Weights of a small model that answers yes/no questions on an image's attributes.
Model: 27.3M parameters, 64-pixel images, encoder arch fnet, encoder norm layernorm, encoder activation star_relu, encoder patch size [8, 8], encoder layers 16, encoder width 384, fusion encoder width 256, fusion encoder norm layernorm, fusion encoder activation reglu.
Training: soap at rate 0.00085, 2300 steps, batches of 64.
Data: trained on photos with spoken descriptions (Open Images, Localized Narratives), 203450 training examples.
Rows from block 5 of the image encoder of a small model that answers yes/no questions on an image's attributes, named by matrix and row number. Rows with one number belong to one neuron. Each number is 500 + 40 x the weight over its row's rms, rounded and kept within 0 to 999. All counts start at 0. Numbers have three digits each.
Before each neuron's rows are labels from the 100 images, of 14976, where the neuron reaches its highest value: "patch colour" is the nearest of a few named colours to the mean colour under the peak. Only what is clearly more common there than usual is listed. The data: photos with spoken descriptions (Open Images, Localized Narratives). In brackets: how many of the 100, against the usual share in percent.
# fc1: MLP up (encoder.blocks.5.mlp.fc1.weight, 1536x384), inputs 64-127
# fc2: MLP down (encoder.blocks.5.mlp.fc2.weight, 384x1536, transposed), outputs 64-127

patch colour: white (35 vs 6.1)
fc1.82:544468526431517465461535461546569509433547458492503500444455520489505453556494445549506542484495507490469534508522603532550501498545383492493528496520455474478526435530504487434492523490503509
fc2.82:476454533524455513480499494512512466477522532549423512548430523527452484473499533444555542594532549491504525437505430498497465444439439481497482522459534437535501577454480499547429521443465579

patch colour: pink (33 vs 9.3)
fc1.561:580502573516524504526439467544499455494510546449460456514452443446521505434548549565505527430576450505468562399494451560449446488519442517517523440535506524503564497548549529584550466530495504
fc2.561:468521449519464508507517463456475508401512518526509493561530514536535583428487532492440584446438516422475495437511554477498510488491434523484516496459479445486528545550436467452490485507489442

patch colour: black (44 vs 13.6)
fc1.730:469406473510527414591461490509484569473522513460500431572529549490506503456431492479514566535533505443489470539474457514507464475527431460540484461493489519456453492537486546524515498514443564
fc2.730:453515524455527545556538512568467494493407533495499477566526432531513436502488507531537563494508523484508439425567581525545485437469562499495528500478503572499558510543474421529564595518486460

patch colour: grey (67 vs 35.2)
fc1.122:495551534543545517502537582470523562483478503473557458533504434473507493529505519492569452531528449457537484535485469578466461474477456580516464481473504544502475576452549433565475448511474478
fc2.122:515505603520514478543464563556576432523489492481486512459514511521510494468527498573498453475497537521475452490556588472563468477475540442493479527534444442516441518469470544538517485532485527

patch colour: black (61 vs 13.6)
fc1.623:536415505556537427505590532502532504542468454515456564491447482568479481507460514536559489485533511561547518531487454548512458526523474524523546541511516481503504509561564473489523578497455475
fc2.623:498520459515451527540490482459509534467431429483516509469522432512539492525589489428466460505600451468454413454584552478562484537474563520504421568429481478518537482425495485468522524491544455

patch colour: cyan (27 vs 1.1)
fc1.351:472555475465547516528510462511544544477503470531529495518545521423452502478456472527570446517475480463480451534451481512468528452463518495515560459551439562554459458501411516470499480540448582
fc2.351:520570553530552545410495493456466493482368435539445454461511481493534517488425522466512505517559471475520514536480484521432478559466519515516461459463446476508483501501478500527507424451470405

patch colour: brown (60 vs 31.7)
fc1.38:516551525454439567482462468498459498504518530446520532524481552464464459479484447500542475480452507581479501522518556445538460499514481527512465532456537501471510529530417575512537471509565455
fc2.38:580478486484441480541522480554521514537501500519485500536473490524483495568560491498526527530477487465442517493526508565496443543431554466512540439423534473447474513534482545546504526620515496

patch colour: grey (61 vs 35.2)
fc1.23:507568550510540490475540510484487514482493466444539538533436470424515565503506428468541552470496467557548485519462438499552584446445509579465489535463454478477483501492519545569450451481445505
fc2.23:568536518488458455533477511465523553540532537484515427513460525478458513479488536515462469478458500583491555533544505496519442538508511511433557424459482546510554524513542506436548459495507546

patch colour: brown (63 vs 31.7)
fc1.138:511450500535568580472475470483474520499446471592475470526543504556543476525577553490564501529563486527545543432487475472447481504477575553496525547456466515496504580521474513447493523443469493
fc2.138:561442443537470508537509456481546508438451509540472522495543498474485531509473542522515477472474478534573530522471564589478482490531570530482560555457488502451531569482507394542469460418529474

patch colour: grey (61 vs 35.2)
fc1.499:488512450516459539495498492532466456509537530457477484526480529457491450508520551513500497500448447444575441532528520500459532489496518497478482542458537515435529585477510511520472458498526512
fc2.499:504520541497566500478502506511423528485472498594527523507518462433530552520486481494536487512518470557592486464477486595537561482540526508477533529538569487462438488482545533484479492484579418

patch colour: white (82 vs 6.1)
fc1.625:506507530503495536433507500435472423470510524471449421468441547511476536529446457509545426558445522571519517483480474435556518489514452519464518504445549460422590466528492527565451476547492505
fc2.625:511587531547523460500486498439555448509522533510557533462511482502524515542477513484495533537476531467399491491472465448533507475549489469485550510457456511463483531469514507466472445529531538

patch colour: brown (67 vs 31.7)
fc1.735:448580520436495487502431474434507574426522537491447520524523522523554533539551494566504451537470467479551472530465452488520531473592560460543539547481472492522481483566503495462584493545566540
fc2.735:594501522524517475471515556576569446564541466560493534482572498516519484457542526566463496490492584450475506419439528472529504492499469454513450515523479511493453520522520443534431442475476515

patch colour: brown (63 vs 31.7)
fc1.534:496463496499516507507468572536439515574480502452563518476511470433512490455463480438571503569448438554421534465503494487514495478543428453472438572503549503507446504514447503530516513468529518
fc2.534:545509555451477459518532561602470571515493562499545555498507443530469502436550535503540568505470529537534523543501481550524518495474535455508477458480458384530532470553465505530505496484445439

patch colour: orange (25 vs 0.8); pink (25 vs 9.3)
fc1.469:369483407548511485458448505496490533444496448483457459567491455532424547568482556412515498525507524399546540511579481545544472522486501508524441495479505510524460428442426559529465498546398518
fc2.469:535443497500527554499571580546536455461548492499466454509484488555562479573477466471514471466596515453564476445498508507493561478476551475509486567478484462543523554523492487552509426492479459

patch colour: brown (63 vs 31.7)
fc1.238:519538550527557452528484517511509524468456424451522552464471533549497505466547567452505498530551528477432426513480499501558495473497519541551482517567477453567513489464448470463513527553491459
fc2.238:530525498483406553454511461445477426546514458524520442406452552422533554517540527490432438471522524464487538503544543424564512454518469485458551467469521527533482461475560538489450426554477525

patch colour: grey (71 vs 35.2)
fc1.765:538517479530470511514516429474561526473434563511535527481512548458409494509468415582507478459478547526497570518503444544435535473468544544452454547515442495420423412502471488485447459513473384
fc2.765:508528515556496441535493525544531443508508544482425521533544436459523472509534495521512436500519466478468497409450581500474456464533407490480462453486479549541501468525434570467549434473501502

patch colour: black (39 vs 13.6)
fc1.311:447493463539475519462502498454471547482508469450459467470596532516513540515436518482474476426517614499510508416535417507473424497534601456550427516462441516450530503497472452497495467481536475
fc2.311:435586487510445528469490456492482533499494493454480488499423434521458505496548537510550544537521483545543523524529491556554500532400531492513505493490550519424513502442559450533472506491546499

patch colour: white (30 vs 6.1); pink (28 vs 9.3)
fc1.655:443591450486452458498448465536515499404586526478500470522530511471489435490511485435423572484465469493550455458550522572470552591471524501526489554525590516468487430547483460517505525502581528
fc2.655:480492459507413500529525528504471515507523551517566497477502502538504548513556571442464512445429464487462456486471541460541542457549497456583503515403532485456411449538521490501557465523538488

patch colour: black (85 vs 13.6)
fc1.338:515548522526497457509426414513437462452485490475461491475485457546519473514566536431465509537448507490551405535486435503464518556569478467508535481446507506543579442396564422518567529506539498
fc2.338:473517572455455502515451578518498540543503490558491520454450486452426393507485453559573497466484576505478482532550488508532473512515472458486550464527528457477482438486458438540429448547506559

patch colour: blue (29 vs 0.8)
fc1.508:499462463492440492507551510485449484519586468432440508525561597564540442476512510529489532447595447464592508469482527487490584511488473461459496503451493452454472535460503481507473480474474455
fc2.508:464502439470571548455433526475494531568567382434529530473489441495429464450538495491523493556534547509495469548526492517428448536499560536558464480495466488511526523498542464554563479465563502

patch colour: brown (68 vs 31.7)
fc1.657:588595483506506547529502501470556538469533531523548471516465428515448560486484477497491547547455491527526464564526468488496498473502456456535510554483500551549510528469473540436474497460513585
fc2.657:529572461487512488520452455454506468505500535493525524500457444535535468580521541480556529541518551540590507463470431472469474513490520447486512520561485457476521507427458414474516541533513546

patch colour: brown (63 vs 31.7)
fc1.110:521575529515463466480494528428498509418555499425485512507540584560478591530545483547544416525450541501523534482423495500518511532565416568586437534538532431425461559424455546528536530496546498
fc2.110:502534554558491510471565484483525493516406445438487449567545471577513448537533518520458522472538478506482486479525433552525485476493494492522478480575446453563443514486562423529538474483530536

patch colour: black (65 vs 13.6)
fc1.329:482543514505512487595531470509458587474519525498492572511514480479552479476510515504507533565465460534497507531485541456556550472537512485470505521521494531465458558514460480549564484606541475
fc2.329:498521482526472548498535505489474429451464469460452498497505458483507492449461516476546516513496547568546486452532447534514509428480513601520499461520504543491494553490470544478534536433466491

patch colour: brown (65 vs 31.7)
fc1.626:522440521534454514486519471465520443530494518479470526491540485467550438480496556485541482486537540447496437482508461543517543540521523492461485523500497557502444447462486541576522515454523570
fc2.626:384480459545522432436489503471560569444560521508503427532449547419487507462526455459490544458493546514542560487491536509510497494455489532504499502522539513515532488593473494533490472408556518

patch colour: orange (25 vs 0.8)
fc1.103:433467521514497535484530495442469499446519545416442544577495485559486481475481459531477548462500455509522463499552486516526516434515435511544512518525476505493533443531510534501499422582418486
fc2.103:530466467463528489544467515499498526484489518433565518514502482473510532468531465498498523527515521499594467530518512498459545462584465472558476548495551507541504462493479571453477465490523536

patch colour: orange (43 vs 0.8)
fc1.673:491544513491536543575443547448445451508522496529488489458544496503489501461482556423505474497520443507411512409540516486549492555556500573498525492467584399486442494456466471463573542477435532
fc2.673:472533550519501495535539509521542554524502517461449558405559495506521537562476475494484538492473554422486517540463492511483520499413578527507532539451534547493445425463469431551577517450596457

patch colour: cyan (40 vs 1.1)
fc1.680:527511475530527548584568463496442526478527545490480472526484457545478390544562537495455514526513511477432495514526499512489522500547574547527458432490491520454504511510431439535452548512447521
fc2.680:472568471512535469526516468430460486473436493520504470436484535517562580496536438475552552485539461528528409547494502507510490529483501486434455483500439478474426558548402542430456471528530555

patch colour: cyan (33 vs 1.1)
fc1.240:454540428541479517453549509421513463466486521473475479499458501491517556476485469484509564521498474503538446427520517562497537546528420476579459495503565478463536584473482492521425432488529459
fc2.240:518508479429444557434530525449471476510566470457453457529527480543529442568515490432478486519483517508447568465498504557497502430531435478461521462484480426487539500485508533503410473483488485

patch colour: cyan (28 vs 1.1)
fc1.727:491538440574477485522474465523535492491644476490527448521473517458549485566556455461456494465467568454545526520503496510461461451460546504515516459561438429484458502480535520488520504507480561
fc2.727:547548543457429502452529512535503514446465494489461543556521523548528518494489401470529487491512534466490502551473458427538502471541473505569463526456526491490453454543456407508558476540499506

patch colour: brown (82 vs 31.7)
fc1.554:457445517575549539428493454538573474486422437520473584500517490449409482523511452577474454501460514451513609468485541518514546509476506513509436594518505502497466446525527556534472497485503450
fc2.554:456520538560509434490568434428561432389457562508515456512469473536513475531497533495476551478605476514435533549422448420453530467433537470573451502439559464478456533475502476512559440494522474

patch colour: brown (67 vs 31.7)
fc1.722:466528509514536443451487468488507484536483469560509550507503564495547457547522480557563555529504513463476466469550510583537476461511557477499578464505501474473510420511438497553521491522454475
fc2.722:512512486520455421574454534469452469456470433480539428520523502510470515568538567505452476491467445478542479486542431473501512490504498484521586511515545484484565460481524445500568512467532446

patch colour: grey (65 vs 35.2)
fc1.94:517453529500487532501522492512571489534571501546487521530473556592557505429509538528495524465497484511555515457462500472538481470471451460477547497449504463436541507532491556520534419563523547
fc2.94:498517481467522485519479432498542451564486514484514454530540484481520488499592475522510571512515518502522411527535531548426493545462516523519537572511512503517467554504513461471522531445463536

patch colour: brown (62 vs 31.7)
fc1.452:526482446471440477509476479561427479517456468559463566457542516473454496437574429467468495496491484500552516476503520483528447451576549464497535500480532505476473467557533420480604414470515550
fc2.452:549496484528517498542473462420521467520468537480494573533490556432542583514444502517477578452476488511490502446471420519528502496514528544441476528437491474540451538451457537517484537442507491

patch colour: cyan (48 vs 1.1)
fc1.309:473559516540566527499475517453482473505479468431501533513483473550499558452530469532534504437503521527488484526549468480480476521531453533502550433517482465467419530557542454501490546495495533
fc2.309:484510440427494481462545547501488467488478374502547543523498513493467485567482485560529486486540442469471529547536464479546465512401489546446489549489546587570463439460548488449501530495483512

patch colour: pink (25 vs 9.3)
fc1.277:547467516507495488543411540472524500462554429523510480490464485494495468497492507463433475443436441517520475447557494480438473478510522511485507559512445550563538482488447482446483464531519499
fc2.277:493566492565476462489471504544505520458498417570540529490517543480511429475504575481517491395484536511468504551494491494518509542546477525541494528448435456432527522409485526531498521532463419

patch colour: cyan (36 vs 1.1); white (34 vs 6.1)
fc1.683:478509440474538489421550513430517455461522484454477440454490497437524471568554489498434526520500434537466540538478497446533488566532490485564543527496513458495484546502497497546554442490567549
fc2.683:473503523532513544494535526567445487565452457464454495489529458551517447540524435444521530471452425457465512559541489501445512571528572450490487472580490499453496467590529465502545490483559476

patch colour: pink (35 vs 9.3)
fc1.331:501492465491436498473490583447512541536521491478496568436463485526517440523532421498550448509492473525492477473543562546556425589450513536555478511467596495498525534466534525524511514479545538
fc2.331:461555535538462457536460490526475444492450462520579504489485562543424426531501531420474419568441514431478592550492456446496478547530536463495588493451450492523527469544457471485467502450481523

patch colour: white (36 vs 6.1); pink (30 vs 9.3)
fc1.229:493516500566471476560594453464584477508500507490491471461562469513507406540525472478460499449487515495546523454493537434537475521475449518564448446557504456492508412455555507548450528488513429
fc2.229:510513460481506462557482535527468544537516560535491494560508519551405444481390509485582452484480463463493538471475455503499503581491441525584523448482490507496520487478588541519520464503448464

patch colour: pink (45 vs 9.3); white (37 vs 6.1)
fc1.587:517495521554503478489524523523511457551543530491495515485555454450466440458539529480459531556522508588479446505510450483568513459437446527573456596571548556460452453551442516528498479498524490
fc2.587:536548540475494484471429516490440576571423505521477452516517490464485461523468562476555487548528549512528474485497480526520523459550528531534558557438495502515404523520527581558531560488443546

patch colour: brown (63 vs 31.7)
fc1.225:483521462485521529474486543532458445560477442476547434508519504463502503542503527502467517527476458466528529548519460545591499485562453511417485516459484507504472462491529531526536553473533461
fc2.225:456530518501542452420572490452527471498479568532461499550490486462473478503454480480518577468447545517522634498500452501524477522459545483454468461515448449576502534512496567506464500552485500

patch colour: brown (61 vs 31.7)
fc1.749:527476449416447491464514486515551511447453472493563565481502472457521518479470464508514474467541471536413530536449480457489490573461455430481464509541461467459537482515465506555535521538500518
fc2.749:479439519532505504512506534524505433491498545485572477475495431523512446483520495535548531441502467544505467543468476584510561535464507495533492481467526405544485420463541512489496494581443544

patch colour: pink (43 vs 9.3)
fc1.248:466493445416463534503513515544545462557547453487517529495557523450494535510546441511533585498518522461411540487502515464476528479484474559476533546513507463458425550532518475546531514457523469
fc2.248:472540482440515499436509532481536510463575466455462486453515444519559474458456462460551462458420466531439587433487477478474459481539458464481480480509434504411438423507506544483516517461482565

patch colour: grey (63 vs 35.2)
fc1.459:452497512548457508533493528469561448485559509516430419554398475536504470540451539494513485483564542504523477550495504467428446498489548481468440519537519509495528414414569467469545453550526530
fc2.459:476500517527544432533468555482488533577485451526584485499501495493477451508517475465458529460464539465518492465499459472528523463489523506454473486512537475518501530439490498482546444507474466

patch colour: grey (65 vs 35.2)
fc1.739:534518518468494471434493559540486460487454401564527555538452445580522544532427549545493454535513445525473482477527494493476503540419516510496529526476550478508451531540532505488539552477546460
fc2.739:510522487454536533443580489541484513513541518575496481530518474531466515524513546509541513530473487523517498437530521536541522546564537449521474485470555520494433533544522453494512465504533549

patch colour: grey (70 vs 35.2)
fc1.685:540518548440498454484489539495537549512542522457427572584506550487523502507506526556530519484536550486488488520545433520552489511556460498472472515453481474453505464471485508542490478564511523
fc2.685:461548538517502488462477471551537535501530489509506466483534508521528492510530562484564466517541462508532462537402540465500447588477504491555594462501498526534495529534487486443465435497495487

patch colour: grey (68 vs 35.2)
fc1.227:526468457504520499479511493457548541486517467509543540494437497446492530505428459459448439411499535506480525524525494515505526439434517560488534538441533477430523493473431507428453459539486496
fc2.227:521498422484512463457557467509495471536483453509461442533529514527546468456442524527508464516514446509469458526504465434522453407507487484499440527465480536503446499460449545471414501487520491

patch colour: black (89 vs 13.6)
fc1.492:493503466537475469458460545536415463506527549528536516531501542506461479539453569485474551572473479451563499443447479441470511515495567476438513480506556488397520456474436548489575543411458526
fc2.492:537545603509493521555483504512508479429468503560520421498564463525525490514468442550479593544482469494476499494432452479443495428487550412497463515465484518491489557459517503469434467518457462

patch colour: pink (36 vs 9.3)
fc1.605:471446498486550476555455499511546465504487544464515497492506494475466429475504444550450394492528423538426559503517468511524479534432478586481557501528574515474556473442516508515545457422500465
fc2.605:520570508500444485456526496520538520511498406594465501544477449451510486493527564493475461468475509454517500462589473519464482533474480508447457518540448495422490487550441581571404563502477525

patch colour: brown (61 vs 31.7)
fc1.476:480431469488541521454481472495575513514533456511516415490471490524534586430477519520529514483523541536557464560462457530490445523494531542547550502500509510493529494513497554482521497415509488
fc2.476:462462429480474451562543570558520514506515453412508518472459505423423603469558501542512501559523484539435540544456525496483465478554487524441452488464533485587500514449469452547517533558439519

patch colour: brown (71 vs 31.7)
fc1.675:539455523521538527439469496477474500496483447469525598410545448531506458490558519546473429451491471530484485507481507580506495557486443508469481518539465461581518506491472489568470522531448476
fc2.675:445512439438493478508501403487537488493486470516436480441482563471510510569487439513519451487513515471527518578462453480527510502507478447484474513492568542453509435519533472523537447425522577

patch colour: white (51 vs 6.1)
fc1.344:484517427572434567502549491555443473431473553593486408438520459528450493483461462504446476470502490478525418495481476572485489486548405552483493558461410520477547487509521447564506511556531485
fc2.344:480504472561516463536504546454512498499521529448483496469513547519536428505446531505537521488458523489537504559485505448527492489489464545478502517512498490516439503533470545486548529491555539

patch colour: grey (61 vs 35.2)
fc1.615:471469547455440480537459533449547527427492477575495512515475562454506509494525544481470447476436465498460509471427461537574520544501470532476503561559523506494509460437466498521538468454568513
fc2.615:493495470503493441439592565589554470559489491435481465502438495534444528485492458504447532519507487484493467550509497549466485528568524527563485567503455477545496564528473488495407445525456480

patch colour: blue (41 vs 0.8); cyan (37 vs 1.1)
fc1.663:482511539477573501512559558451467557532511493562505571437563493460511565486484509490578549540453446550546487482468444546476513555505429554463528516495515504460528453500438456533480475547474574
fc2.663:541544547468456538464523485433428528461486523518493524519557485467532533454444528585529441535518459586545543569495448539557501473484536529530409433557483531525518538564522516480470523441522508

patch colour: brown (66 vs 31.7)
fc1.134:553434544488493443592489533538454543575425518539526501541516515517460538460593495461502502433568531438520485533565522517507511468553523431548467530476473442500481546584510540496552516434492506
fc2.134:529572492567552471452464442518531553550514458483553546434483499537449480531463551457582541517474513481536569460495466542443507517482506581474468514504545523493481489454490483461533516476533514

patch colour: black (90 vs 13.6)
fc1.353:544483492520516460517518507476467476530510433465428421477437499542488573541504486485480519565475513447493432527511542534488490440472518443589486460460542505427489493505449437549541577415502543
fc2.353:527428459550458492450570433551507455527464518489479464508519488468444461470475487591507473440478427515508575509476474525459449417516491528494521505513468515495479516515518436465513506453443517

patch colour: grey (68 vs 35.2)
fc1.382:566508505462426501542519538480461560496452490426527536528476520514507489487568516571500475444527493479547456528451395514524537562452521573615462480524539501524521468462543511500524494497546516
fc2.382:482471472419498578486498537534510490525521563476502459504437584461526491559489539531508577520448523477507464425516520529481408546517521504483474520455544468488529500499478513461555492536532492

patch colour: brown (61 vs 31.7)
fc1.39:516451532504519570441497476521472496526495537507510493513441432478534565452501493469547512468451518423561499491483559410564413482472461504497514471470517551447532531435555507552423527460523599
fc2.39:505492487506444522533536504528526545462483537540496526451564536531433598521525458542516554449473589500507512478469507476539465491458494476450463501473480466501544541511434467469485515533477549

patch colour: black (37 vs 13.6)
fc1.14:566513582522531454478493493544584560453442435447569563492482554530509564540458480456510412521538428560451522473474490480542453500504453588463482555496437517460500485476558550491528530484475474
fc2.14:460523440473483477508538467518474544413508437480526459482476535614486496508516539447522472499492452518419431503588558509423541442444432454531493489576491486532496533586493461496613482486454577